Weights of a small contrastive audio-text model.
Model: mfcc input, encoder arch conformer, encoder norm layernorm, text encoder width 256, text encoder norm layernorm, text encoder moe top_k, text encoder num experts 32.
Training: soap at rate 0.0019, 4700 steps.
Data: trained on synthesized solo parts of chorales (CocoChorales), 39062 training examples.
Rows from expert 0 of block 9 of the audio encoder, named by matrix and row number. Rows with one number belong to one neuron. Each number is 128 + 24 x the weight over its row's rms, rounded and kept within 0 to 255. All counts start at 0. After the name is the row's rms in percent of the matrix's.
# up: expert up (encoder.blocks.9.mlp.up, 64x96x192), inputs 0-191
# down: expert down (encoder.blocks.9.mlp.down, 64x192x96, transposed), outputs 0-191
up.32 103 [160 169  69 128 138 129 128 128 135 128 128 179  92 128 143 172 128 128 128 140 121 100 128 168 128 188 158 106 122  99 128 102 128 138 172 138 155 139 211 128 128 121 142 128 144 128 128 114 192 157 196 128 160 128 128 129  63 160 114 150 128 117 112 120 126 105 101 129 133 113 120 109 128 182 136 139 146 148 109 128 120 111 104 164 132 140 182  80 128 118 113 128  97 128 128 113 135 128 135 149 119 154 108 143 124 157 128  68  94 130 128 128 107  90 150 179 165 118 115 108 128 142 115 178 117 168 128 128 160 128 128 128 126  93  91 158 139  96 128 144 153 112 126 113 128 109  82 149 158 138 115 128  87 129 149 145  80 128 115 128 128 112 128  89 128 114 128 128 122 128 108  92 118 133 129 118  76 146 128 128 150 128 128 146 128 128 140 124 145 163 128 171]
down.32 110 [128 110 120 156 130 109 162 147 177 126 128 128 105 128 121 162 128 155 128 182 128 128 128 169 128 128 118 149 151 128 128 128 128 181 106 128  80 171 129 132 113  82 128 105 128 141 128 142 128 142 102  95 124 153 164 121 137 128 128 166 104  82 128 128 133 137 102 143 128  77 128 127 137 150 128 177 128 128 128 128 125 105 168 128 128 128 146 162 114 106 121  75 139 128 128 138 181 128 128 128 150 124 128 147 128 128 128 128 128 128 125 128 149 192 143 128 141 181 131  95 128 138 119  89 162 128  68 116 128 128 127  73 129 128 121 128 104 128 131  51 128 167 128 136 162 159 130 106 116 128 128 106 176  78 130  58 144 143 128 124  91 102 128 104 132 109 155  94 111 110 186 165 128 152 121 104 122 122 128 128  96 126 179 138 134 151 103 137  79  98 127 155]
up.33 105 [122  80 128 147 127 101 119 162 149  89 153 128  96 106 116 123  81  95 130 123 128 128 128 154  96 128 128 128 128 123 129  92  67 128 128 131 145 128 128 128 163 128 128 128 115 153 128 128 120 155 104 128 128 119 128 103 102 128 128  82 128 140 154  93 122 113 117 106 136  91 128  78 146 163 128 147 134 128 128  90 158 128 139  67 128 128 159  92 128 199 118 122 140  73 125 128  97 148 141 128 128 121 141 176 128 169  76  99 121 128 131 107 119 135 132 128 128 144 181 128 193 182 125 145 128 113 139 117  97 147 123 131 103 108 144 151 143  74 128 128 171 128  87 139 153 166 128 128 148 128 128 128 130 128 136 159  99 153 125 159 110  88 146 128 157 128  74 128 140 107 125 178 128 128 170 121  95 165 147 188 118 128 142 153 128  87 128  99 128 117 128  92]
down.33 116 [128 128 144 172 142 127 166  95 128 141 136 106 117 128 111 121 119 128  65 157  98 141 128 144 128  92 156 173 116 128 104 178  98  89 132  97 121  74  92 128 158 185 119 125 130 104 170 114 146 153 136 122 118 129  88 150 163  97 128 135 141 158 133 124 128 128  73 159 114 121 168 128  64  90 153 147  93 128  80 154 131 129 129 107 153 115 166  76 128 113 122 128 130  66 128 139 128 128 118 128 128 118 122 128 139 205 134 128 150 175 144 135 162 128 136 128 150 115 132 128 128 147 110 128 110 129  92 128 146 128 128 146 116 172 112  85 128 157 139 165 108 148 107 115 128 133 101 145 146  92 128  72 162 146 128 110 128 128 167 118 166 128 123  94 134 146 177 105 148 161 126 128 132 128 114 128 128 144 124  88 130 128 111 128 128 140 143 135 103 147 161 128]
up.34 103 [ 83  98 121 117 108 102 120 128 127 128 107  58 100 128 184 128 128 128 160 144 138 162 137  58 138 140 143 116 128 177 136 128 154 128 148 124 128 128 128 128  74 128 120 128 122 128 135 105 139  71 128 128 145 128 128 128 128 103 108 132 154 128 144  79 120 119 115 128 144 137 102 184  58 100 128 139 128 128 106 128 128 161 128  98 149 138 128 128  29 128  72 118 150 128 151 139 128 169 156 135 124 128 128 128 128 111 127 147 146 108  73 132 115 174 128 131 128 129 128 150  93 127  83 147 117 105 128 128 128 128 100 128 128 128 128  64 128 159  90 117  90 136 128 128 128 128 128 156 109 128 128 101 128 115  88 128 128  68 128 128 151 127 128 109 128 112 160 118 105 128 122 128 117  91 127 138 181 115 128 167 118 135 147 145 157 163 160 155 147 128 128 178]
down.34 115 [128 128  92 128  84 128  87 110 143 112 149 139 154  82 128 108 159 128 164 137 138 128 126 109 122 121 116 129 151 150 128 128 142 150 128 167 128 175 128 139  86 117 113 137  92 128 122 128  88 152 113 107 128 128 128  62  98 122 128  97  75 128 146 130 134 185  97 106 112 148 175 158 128 128  87 131 128  90 109 128 128 142 141 135 128  95  83 161 145 128 118 128 160 166 128 119 180 128 150 172 128  92 130 165 167 108 155 114 180 128 110 133 109 128 101 128 128 120 175 109  98 128 128 111 101 137 128 109 148 128 151 149  83  79 150 149 111 104 135 128 144 128 128 128 118  92 128 165 112 190 169 147 100 128 128 117 115 128 136 128 128  96 157 105 165 133 191 128 131 121 129 140 155 103 115 128 153 128 118 120  72 128 155  98 140 151 122 111 128 128 184 132]
up.35 084 [128  95 161 128 200 130 150 107 128 116  94 115 128 131 101 161 111 132 125 128 139 108 119 129 128 128 128 129 128 104 101 108  81  84 128 135 128 109 109 100 164 167 128 167 101 128 128 168 128 128 172 126 128 111 140 140 128 110 114 105  93  95 128 126 132 125  87 103 181 127 156 128 128 116 177 115 128 137  83 128 172 128 125 160 152 118  60 128 128 136 115 128 128 128  60 179 109 128  99 142  94 135 133 113 128 152 106 128 181  87 126  80  84 128 128 127 131 184 112 125 128 128 128 128 128 172 154 128  98 128 133 133 152 157 128 128 128 132 151 115 123 128 161 128 128 140 128  95 169 112 128 128 128 113 128 128  88 130 128 112  81 179 121  88 128 147 128 114 104 141 143 128 141 125 128 120 128 158 153 121 129 155 135 128  88 117 114 128 128  61  64  79]
down.35 081 [128 165 139 191 124 111 128 132 167 108 169 128  88 103 154 146 108 137 104 128 128 128 139 156 128  87 105 121 136 105 122 148 139 150 113 102 148 128 106 151 154 124 107 128 128 143 128 176 141 122 145  98 120 100 128 124 154 164 147 126 128 128 107 141 128 160  95 127 125 109 126 152 132 128 128 128 151 130 144 131 109 139 155  62 145 128 175 128 144  96 114 128 128  67 128 139  99 144 122 128 140 108 134 101 128 128 137  81  99 168 128 102 103 128 128 103  90 105 125 167 128 132 128 128  82  90 128 143 145 122 128 108 128 181 148 124 149  91 125  92 174 128 108 128 167 142 128  96 179 103 128 104 148 110 127 171 128 128 125 140 158 132  88 128 160 128 128 128 149 169 164 122  95 102 128  86 131  98  94 135 143 128 191 128 129 128 139 198 128 209 121 128]
up.36 098 [136 107 110 120 125 143 128 125 131 128 156 137 128 112 128 151 109 128 128  94 129 110 140 133 125  81 121 166 128 147 160 128 164  87 112 161 128 117 166 129 128 112 164 125 132 128 128  94 166 128 104 120 162 159 126 143  58 114 128 128 119  92 174 163  77 105 128  57  77 149 115 180  55 115 157 128  87 146 128 128 174 114 153 109 141 128 106 119  61  80 128 138 148 170 125 128 170 130 159 129 126 128 128 176 137  82 128 128 139 114 121 143  96 116 144 117  78 154 169 147 128 109 117 128 108  89 145 137 142 115 128 104 125 128 197 128 128 109 128 103 136 128 108 127 128  81 128 128 128 127 124 124 107 128  95 123 128 128 160 120 154 118 151 181 128 128 128 132 147 128  91 128 114 128 103 108 140  87 128 128 134 102 128 121 128 128 128 132  74 111 128 142]
down.36 101 [138 128 128 119 128 128 155 128 192 106  57 136 149 128 113  89 128 128 123 128 128 111 102 128 132  87 128 128 116 128 128 143  98 190 133 128 101 128 162 139 152 166 127 147 128 160 120 128 112  92 135 128 128 117 152 109 117 140 143 141 120 192 117 149 128 112  75  79 128 129 138 107 148 118 121 112 145  90 156 128 110 128 172  92 142 128 108 128 111 143  67 128 128 128 128 128 157  69 169 157  97 128 171 128 128 105 130 125 161  94 128 174 128  82 174 137 114 180 193 118 101 123 127 121 146 152 138 124 143  42 126 151 111  92 128 128 129 128 147 128 160 147 128 130  96 128 128 159  90 128 128 103 136 105 128 128  97  99 142 128 180 128 136 154 144 151 128 148 128 127 128  94 128 162 184 128 128  98 147 136 129 143 152 133 127 112 128 128 132 128 119 128]
up.37 138 [170 135 110 141 168 128 116  98 129 128 139 119 128 128 128 128 128  91 148 129 138  95 115 103 190 128 156 128 128 128 128 106 128  84 107 128 127 133 190 156 103 128 128 157 107 133 144 210 156 128 179 128 147 128 139 133 128 124 152 128  85 158 128 108 136 109 128 123 128 147 128 135 108 171 101 128 152 137 128 148 128 184 128 121 128 164 110 128 147 172 140 153 128 139 107 107 141 149 127 135 128 140  87 137 113 108 107  78 128 116 128  98 134 128  84 141 128 128 120 128 110  92 119 144 125 138 128 100 106  83 128 108 137 172 104 157  92  73 137 138 128 139 139 115 116 168 128 157 128 128 104 155  96 128 128  77 122 128 128 122 132 101 102 128 128 185  73 127 131 128  81 128 129 128 140 145 111 128 101 128  95  87 159 139 128 135 107 105 162  72  94  49]
down.37 137 [ 69 160 158 128  91 112 184 104 128 119 128 128 128 128 124 153 136 130 123 128 128 183  71 180 128 116 131 128 130  55 119 129 128 159 150 131 100 120 133 128 128  96 128 128 128 128 160 119 127 108 128  47 126 128 132 104  90 128 141 132 107 128 178 128 103 137 175 128 133 128 194 128 128 128 122 105 128 142 128  87  97 153 119 157 134 127 156 104  74 151 103  88 133 125 145 117 128  98 128 128 133 128 139 156 138 128 137 109 166  77 113 128 128 163 123 118 124 131 136 101 128 161  84  92 135 134 125 156 166 125 132 132 128  86 128 119 101 135 133 158 128  81 128 146 128 184 141 111 128 128 128 128 161 109 128 120 157 128 128 130 154 110 128 128 140 128 113 128 128 129 128 128 128 139  52  89 128 119  85 144 128 124 128 181  95 148 155 128  90 127  72 123]
up.38 091 [128 135 128 170 111 113 159 115  93 104 128 174 169 119 169 128 128 125  99 146 146 191 120 128 128 145 127 107 130 128 128 128 117 139 128 155 128  75 128 121 135 128 164 128 128 156 128 128 145  99  67 144 152 128 113 128 109 128 129 128 128 128  81 164 128 128 144  78 139 150 107  88 136 164 130  86 128 109 155  62 141 125 128 132  84 126 137 128 128 128 158 128 128 143 128 112 108 128 128 128 128 128  91 150 128 128 182 124 121 128 128 143 129  71  98 138 205 128 111 128 109 116 142  99 128 172 128 111  94 128  94 128 198 128 125 149 154  86 127 117 154 128  93  90 146 116 162 158  85  91 128 146 144 158 138 120 147 128 128 162 128 113 130 100 128 184 128 128 112 128 160 126 132 142 128 107 129  86 120  80 184 176 140 124 128 115 128 123 126 121 128  88]
down.38 100 [125 157 104 100 128 128 128 126 134 140  95 128 111 148 157 135 201 140 128 128 118 193 105 122 123  89  84 128 133 139 127 151 128 128  87 168 122 121 128 116 116 129 132 137 128 143 121 144 128 143  95 171 118 139 141 147  99  99 139 189 130 144 173 141  81 122 142 128 130 128 128 128 139 151 123 128 115  94 169 128 129 102 122 142 128 128 132 122 160  78 125 120 105 135 135  81 169 128 147  73 128 134 148  88 128 145 101 119 132  98  97 128 128 106 186  83  73 128  95  65  59 140  91 150 130 142 128 145 145 180 160 155 128 128 128 128 128 128 128 132 124 171 128 130 128 128  81 133 159 128 128 128  90 138 145 156 126 136 128  76 128  65 151 163 128 157 138 141 128 150 121 131  93 145 129 128 108 128 163 131 128 128 128  96 128  93 111 107 137  94 128 128]
up.39 082 [ 93 108 147 149 138  90 128 146 128 120 108 160 131 147 116  90 120 148 128 128 127 128 128 148 100 131 193 146 128 128 128 179 164  99 139 128 128 136 103 128 128 176 129 148 122 126 126 128 170 137 119 140  54 128 104 128 141  85 146 128 101 190  80 128 124 145 110  71 128 129 128 104  54 122 113 168 128 164 167 126 109 194 122  67 122 128 120 119 128 113  94 132 168 106 128 128 128  97 102 103 128 128 126 127 101 160 126  78 116 109 139 107 128 126 195 127 128 107 146 141 133 141 128 163 128 143 128 105 162 175 124 128 108  95 128  74 175 128 174 128 164 128 124 135 128 128 121 151 128  73 128 128 115 128 120 110 124 128 128 142 120 128 118 110 109 128  89 128 139 128 119 103 156 131 128 114 128 146 128 180 129 128 107 128 149 128 128 139 149  77 134 128]
down.39 086 [152 110  96 128 128 150 128 128  46  97 125 129  92 128 101 128 143 125 100 164 148 180 194 128 195 128 128 111 145  75 137 156 128 128  86 156 111 157 128 162 128 128 137 158  75 111 137 100 141 147 135 211 128 128 152 139 144 128 128 135 148 141 160 177  99 167  85 126 112 128 128 128 145 151 155  97 162 112 128 128 153  83 107 101 102 131 161 128 128 124 128 154  99 101 128 159 102 127 128 175 163 142 133 116 117 136 128 135 116 164 154 146 173 128 128 116 128 103 161 128  98 123 140 143 128 128 140  98 135 116 129 180 128  91  89 103  92  92 146 140 128 153 128 128 145 128 147  94 118 128 118  89 128 156 119 128 113 128 110 128 128 128 128 118 124 205 128 158 112 158 128 128 140 118 141 122 116 141 155 117 134 120 128 133 128 112 111  91 117 145 128 128]