config.yaml
encoder_arch: "conformer"
model: "contrastive audio-text model"
dataset: "synthesized solo parts of chorales (CocoChorales)"
train_examples: 39062
gain_aug_db: 6
time_shift_ms: 50
n_mels: 40
hop_length: 160
input: "mfcc"
spec_augment: false
win_length: 512
tokenizer: "word"
vocab_size: 56
loss: "softmax"
embed_dim: 128
encoder_norm: "layernorm"
encoder_activation: "gelu_tanh"
encoder_mlp_ratio: 4
encoder_head_dim: 32
encoder_fused_qkv: true
encoder_qk_norm: false
encoder_inner_norm: false
encoder_moe: "top_k"
encoder_drop_path: 0.1
encoder_num_experts: 64
encoder_moe_every: 2
encoder_expert_mlp_ratio: 0.5
encoder_experts_per_token: 2
encoder_shared_expert: false
encoder_subsampling: 2
encoder_layers: 12
encoder_width: 192
encoder_positions: "learned"
encoder_kernel_size: 15
text_encoder_causal: false
text_encoder_width: 256
text_encoder_layers: 6
text_encoder_norm: "layernorm"
text_encoder_norm_position: "pre"
text_encoder_activation: "gelu_tanh"
text_encoder_mlp_ratio: 2
text_encoder_head_dim: 16
text_encoder_fused_qkv: false
text_encoder_bias: "none"
text_encoder_qk_norm: false
text_encoder_parallel_block: false
text_encoder_inner_norm: false
text_encoder_moe: "top_k"
text_encoder_num_experts: 32
text_encoder_moe_every: 2
text_encoder_expert_mlp_ratio: 0.25
text_encoder_experts_per_token: 2
text_encoder_shared_expert: false
text_encoder_positions: "learned"
residual_init: "none"
optimizer: "soap"
beta2: 0.95
learning_rate: 0.0019
beta1: 0.95
shampoo_beta: 0.95
eps: 1e-08
precondition_frequency: 25
max_precond_dim: 1024
one_sided: false
adamw_lr_other_params: 0.0009
magnitude_pruning: 0.3
max_steps: 4700
batch_size: 128
epochs: 15.4
lr_schedule: "wsd"
decay_fraction: 0.3
final_lr_fraction: 0
warmup_steps: 230
weight_decay: 0.2
adamw_weight_decay_other_params: 0
Rows from block 8 of the audio encoder of a small contrastive audio-text model, named by matrix and row number. Rows with one number belong to one neuron. Each number is 200 + 20 x the weight over its row's rms, rounded and kept within 0 to 999. All counts start at 0. After the name is the row's rms in percent of the matrix's.
After each neuron's rows are labels from the 100 clips, of 14976, where the neuron reaches its highest value: "strongest on" is what is common among them; "peak on" is the class under the peak. Only what is clearly more common there than usual is listed. The data: synthesized solo parts of chorales (CocoChorales). In brackets: how many of the 100.
# fc1: second MLP up (encoder.blocks.8.mlp.fc1.weight, 768x192), inputs 128-191
# fc2: second MLP down (encoder.blocks.8.mlp.fc2.weight, 192x768, transposed), outputs 128-191

fc1.409,108,240,200,204,200,190,224,269,200,206,208,200,206,231,200,188,181,229,200,200,200,206,201,178,191,212,181,200,220,200,221,232,244,192,189,226,200,276,227,217,177,187,199,201,176,200,200,200,174,191,205,209,235,200,210,154,200,204,200,195,212,136,204,200,211
fc2.409,102,211,200,200,200,221,180,142,212,200,200,206,200,186,176,191,221,200,232,181,208,200,182,219,226,188,212,200,200,200,199,170,201,221,205,183,190,148,228,200,229,177,196,200,217,200,224,194,217,182,187,191,200,232,205,252,213,245,178,184,206,226,217,213,183
strongest on: note G4 (56); note C5 (52); clarinet (46); instrument: violin (42)
peak on: silence (93)

fc1.168,109,200,190,200,194,195,200,197,185,199,224,188,181,200,197,212,200,200,204,200,169,181,192,157,200,172,200,198,296,196,242,200,221,218,200,200,190,200,200,200,158,200,191,200,210,193,185,194,216,161,169,200,178,189,200,200,176,200,200,244,200,223,200,172,200
fc2.168,106,188,231,212,206,172,200,200,223,211,200,230,199,204,192,154,201,193,184,209,200,213,188,200,200,200,174,204,111,200,173,200,192,179,200,242,177,200,215,180,220,200,195,200,171,186,183,232,199,232,207,200,196,188,227,200,200,200,185,198,198,130,163,207,199
strongest on: note A3 (40); cello (35); note D3 (31); note F#3 (30)
peak on: silence (63)

fc1.150,104,229,200,203,233,174,212,200,238,200,196,206,195,232,200,210,187,200,200,193,220,200,199,168,200,195,200,246,200,200,168,219,200,221,189,200,207,221,184,200,241,187,211,196,203,208,200,195,195,200,220,190,196,200,224,186,200,200,233,200,200,184,223,197,200
fc2.150,100,192,186,190,187,237,194,233,192,215,204,198,200,177,249,196,238,171,200,200,185,200,219,200,200,226,200,162,200,200,214,200,198,200,206,244,217,204,200,200,173,200,200,207,207,200,209,218,231,200,206,212,200,221,200,169,200,200,187,220,222,200,184,186,231
strongest on: note G4 (60); note F#4 (41); note F4 (27)
peak on: F#4 (26)

fc1.9,120,200,200,200,222,226,187,176,227,212,200,220,238,245,172,200,209,227,199,222,182,207,212,205,211,205,215,232,215,218,236,208,200,226,181,221,232,194,205,167,211,202,211,182,194,200,240,175,207,200,200,200,209,224,227,200,209,178,200,221,163,160,206,238,180
fc2.9,117,194,200,200,200,175,200,193,174,200,225,194,154,151,260,214,200,200,204,200,194,200,199,200,180,181,200,200,200,200,166,172,200,215,219,204,206,249,217,205,200,200,161,157,200,191,192,198,211,200,200,200,149,200,187,187,221,185,200,177,241,200,200,167,191
strongest on: note D5 (88); note E5 (85); violin (38); trumpet (29)
peak on: silence (100)

fc1.476,096,200,233,182,190,216,160,168,200,200,217,256,182,173,207,200,197,200,195,205,200,171,201,200,200,206,216,200,200,207,162,215,200,200,229,200,224,200,200,179,200,200,200,174,167,161,184,200,215,162,200,200,204,200,215,195,206,200,184,200,184,182,167,166,209
fc2.476,095,219,192,229,173,192,212,238,213,208,190,176,200,238,200,200,200,193,241,218,200,198,202,203,180,189,184,200,213,200,226,188,200,200,165,202,180,161,200,236,200,200,214,200,227,200,200,246,163,200,202,203,221,200,200,200,200,192,200,212,239,236,200,200,200
strongest on: note A3 (89); tuba (59); note D3 (30)
peak on: silence (68); A3 (29)

fc1.206,108,208,200,198,170,200,195,200,223,214,234,198,200,171,200,200,200,200,223,200,200,182,200,243,200,200,208,174,200,200,200,229,200,218,200,214,200,238,157,167,200,205,212,200,187,200,212,206,210,210,220,207,200,207,180,182,170,168,215,197,181,188,210,222,171
fc2.206,125,182,200,216,191,200,204,175,200,200,150,190,174,220,200,158,214,178,200,186,184,200,232,158,200,200,221,220,201,200,200,162,233,200,198,152,185,188,264,237,200,202,203,170,216,188,172,174,181,199,179,216,207,200,181,200,204,200,200,174,221,179,205,164,268
strongest on: cello (61); note B3 (49); note A#3 (47); note G#3 (42)
peak on: silence (81)

fc1.591,103,200,203,233,192,177,195,162,221,192,200,200,182,200,200,195,224,200,176,200,243,200,157,215,184,200,207,200,220,257,213,229,200,204,187,216,200,171,215,191,230,200,203,163,206,170,179,175,200,185,187,141,217,192,159,200,229,217,200,193,194,200,205,200,199
fc2.591,102,195,211,200,170,187,200,215,210,200,183,211,255,205,200,219,181,226,200,216,168,212,200,217,203,167,181,200,200,186,198,200,201,199,200,200,199,217,197,215,200,200,164,228,195,178,221,252,207,195,204,263,153,200,228,200,200,200,200,200,200,214,217,203,205
strongest on: note A3 (42); note D5 (34); bassoon (32); note D3 (30)
peak on: silence (72)

fc1.370,087,231,187,200,219,236,238,200,183,203,151,203,200,200,182,238,181,180,200,200,200,200,197,163,187,200,216,157,200,181,159,200,165,200,222,153,200,212,183,165,231,179,200,198,231,200,227,214,200,209,173,218,200,221,250,195,200,212,200,206,214,208,158,200,243
fc2.370,088,172,205,192,200,218,188,216,200,151,253,200,199,211,200,160,230,207,200,214,200,175,253,200,245,200,154,226,200,212,198,200,235,200,159,257,212,212,211,215,213,242,200,200,200,211,144,188,200,200,200,207,193,179,177,214,200,236,171,200,172,176,234,164,170
strongest on: note A3 (54); note G3 (42); note F#3 (35); note E3 (30)
peak on: A3 (31)

fc1.750,094,182,200,200,164,200,199,200,132,182,225,134,209,192,226,149,210,217,189,192,200,211,208,202,192,190,161,186,200,209,200,178,213,213,175,204,198,211,243,209,190,186,185,156,200,153,176,200,220,219,200,195,210,204,200,200,165,169,190,200,200,220,206,200,200
fc2.750,087,204,200,210,217,200,200,194,250,189,199,200,200,204,155,232,200,214,200,200,204,200,145,200,206,241,230,229,175,189,208,179,184,200,222,200,200,200,200,196,190,210,200,211,200,260,219,200,191,177,197,187,230,256,208,216,246,226,208,223,200,179,192,208,189
strongest on: note G4 (47); note C#4 (46); tuba (31); note C4 (28)
peak on: G4 (31)

fc1.437,101,229,212,164,198,195,208,222,176,205,195,198,209,170,200,200,200,200,199,179,184,190,241,200,207,207,160,207,200,204,236,200,192,169,241,217,210,169,177,200,200,196,200,173,200,200,228,259,177,173,200,175,194,191,206,215,200,200,236,180,200,241,195,193,200
fc2.437,101,220,200,200,228,209,208,183,199,200,186,199,180,200,202,200,205,172,184,241,203,200,147,200,200,214,200,173,226,217,200,199,201,212,200,228,189,200,206,171,185,200,196,238,214,200,200,190,231,215,231,190,202,173,235,200,204,228,200,251,200,165,200,202,187
strongest on: note A3 (69); note D3 (40); note D4 (37); bassoon (34)
peak on: silence (83)

fc1.46,097,200,200,184,241,215,203,200,200,180,200,213,200,200,192,145,170,226,200,194,223,204,203,182,220,196,245,200,223,199,181,217,210,200,200,200,200,185,190,200,219,237,200,200,213,200,173,184,169,181,252,168,195,219,220,207,200,200,210,207,208,200,193,246,200
fc2.46,092,200,168,191,172,200,189,171,200,200,196,212,204,209,200,194,229,176,195,200,189,185,198,229,200,206,200,200,200,200,200,185,200,229,252,200,186,197,174,200,200,164,216,200,200,200,250,200,250,200,148,200,215,203,200,200,200,163,184,200,200,169,157,186,210
strongest on: note G4 (54); tuba (38); note A3 (38); note G3 (35)
peak on: silence (94)

fc1.353,101,224,200,224,188,163,225,223,195,179,193,224,188,200,186,199,200,200,204,227,200,173,200,200,209,196,190,209,242,226,234,200,213,197,228,196,244,200,200,188,200,166,240,200,200,222,200,223,186,200,187,209,167,200,200,248,185,200,190,198,147,195,200,229,208
fc2.353,101,200,195,216,184,188,172,200,176,190,200,171,200,212,200,196,175,215,187,200,200,208,200,230,184,200,187,234,167,216,177,195,193,200,186,200,165,186,199,188,200,246,199,211,200,200,200,169,236,193,200,199,200,200,189,181,200,207,206,200,234,200,200,154,181
strongest on: note D5 (83); note D#5 (47); note C5 (34)
peak on: silence (81)

fc1.458,088,206,200,200,177,218,200,194,221,190,169,200,200,200,240,200,212,200,209,200,215,200,166,200,162,209,200,206,198,176,192,183,177,200,200,200,200,226,209,201,176,225,199,200,193,187,200,248,200,204,183,252,189,199,195,226,200,150,200,158,217,200,201,200,210
fc2.458,084,223,200,200,210,194,227,177,192,220,238,198,213,224,200,200,200,218,188,200,174,200,200,217,197,213,200,205,200,200,190,200,215,185,207,204,143,188,206,201,199,194,200,200,189,202,193,163,200,211,215,151,200,221,206,200,181,256,226,257,205,220,193,235,189
strongest on: note A3 (50); note G#3 (49); note B3 (44); note E3 (31)
peak on: silence (50)

fc1.394,085,229,223,200,200,200,210,200,200,211,172,197,200,212,220,200,200,144,214,202,183,170,175,173,200,190,213,230,195,192,183,229,179,200,206,200,195,200,200,137,210,227,207,249,200,200,151,200,192,174,227,205,200,200,154,200,240,165,200,200,200,260,200,200,200
fc2.394,077,151,200,204,200,200,201,174,198,213,231,187,191,179,200,200,175,257,200,200,200,175,200,223,239,195,200,192,239,194,187,189,210,200,176,200,217,191,196,228,184,200,172,183,200,196,251,200,228,200,200,217,231,230,237,200,180,208,216,218,217,158,166,198,200
strongest on: note G4 (90); note F4 (79); viola (56); note D#4 (39)
peak on: silence (68)

fc1.266,087,176,188,199,156,218,201,226,200,200,177,197,200,247,200,252,184,224,200,200,184,218,236,227,200,186,200,178,180,180,214,200,179,212,181,195,193,172,232,200,214,200,162,200,231,207,177,186,207,167,177,165,159,180,200,229,222,220,200,183,239,200,207,200,200
fc2.266,089,245,200,143,246,192,200,191,200,200,200,200,169,200,202,166,189,169,175,200,200,171,185,180,217,227,209,200,186,209,156,218,200,242,218,213,187,219,200,209,200,180,200,182,182,200,200,192,209,200,215,180,242,200,216,200,170,213,206,223,210,230,209,219,207
strongest on: note D5 (77); note D#5 (65); note C5 (53); trumpet (34)
peak on: silence (79)

fc1.517,099,200,196,200,237,237,206,163,188,244,189,186,200,200,221,200,206,221,160,199,200,168,171,170,205,200,200,170,236,173,200,200,183,205,200,200,226,201,219,156,200,178,200,183,225,200,240,184,200,200,147,200,155,181,162,200,200,200,266,200,193,200,200,183,191
fc2.517,088,200,258,200,146,176,220,241,210,200,200,190,200,182,176,162,200,200,200,183,192,214,235,189,190,218,167,210,154,220,199,190,200,200,198,221,200,219,200,221,232,192,219,200,200,172,180,200,176,156,227,193,219,224,247,153,211,200,149,200,200,178,200,206,200
strongest on: note G4 (70); note F4 (63); note C5 (35); note E4 (27)
peak on: silence (100)

fc1.763,098,178,200,204,208,214,173,181,210,200,205,184,178,200,165,208,184,200,200,184,195,200,192,200,200,236,228,184,218,200,226,200,180,200,224,186,238,200,225,191,198,208,216,210,200,209,200,233,157,195,190,175,249,168,183,241,215,200,212,224,174,200,177,175,253
fc2.763,089,199,214,200,189,230,200,200,195,200,178,237,218,204,226,209,200,220,170,216,195,200,200,200,220,203,158,200,200,191,158,227,200,209,204,200,160,184,182,200,192,214,176,159,200,173,200,176,225,226,223,212,198,240,188,144,200,210,192,200,223,204,235,206,173
strongest on: cello (60); note F#3 (46); note E3 (40); note F3 (36)
peak on: F#3 (42)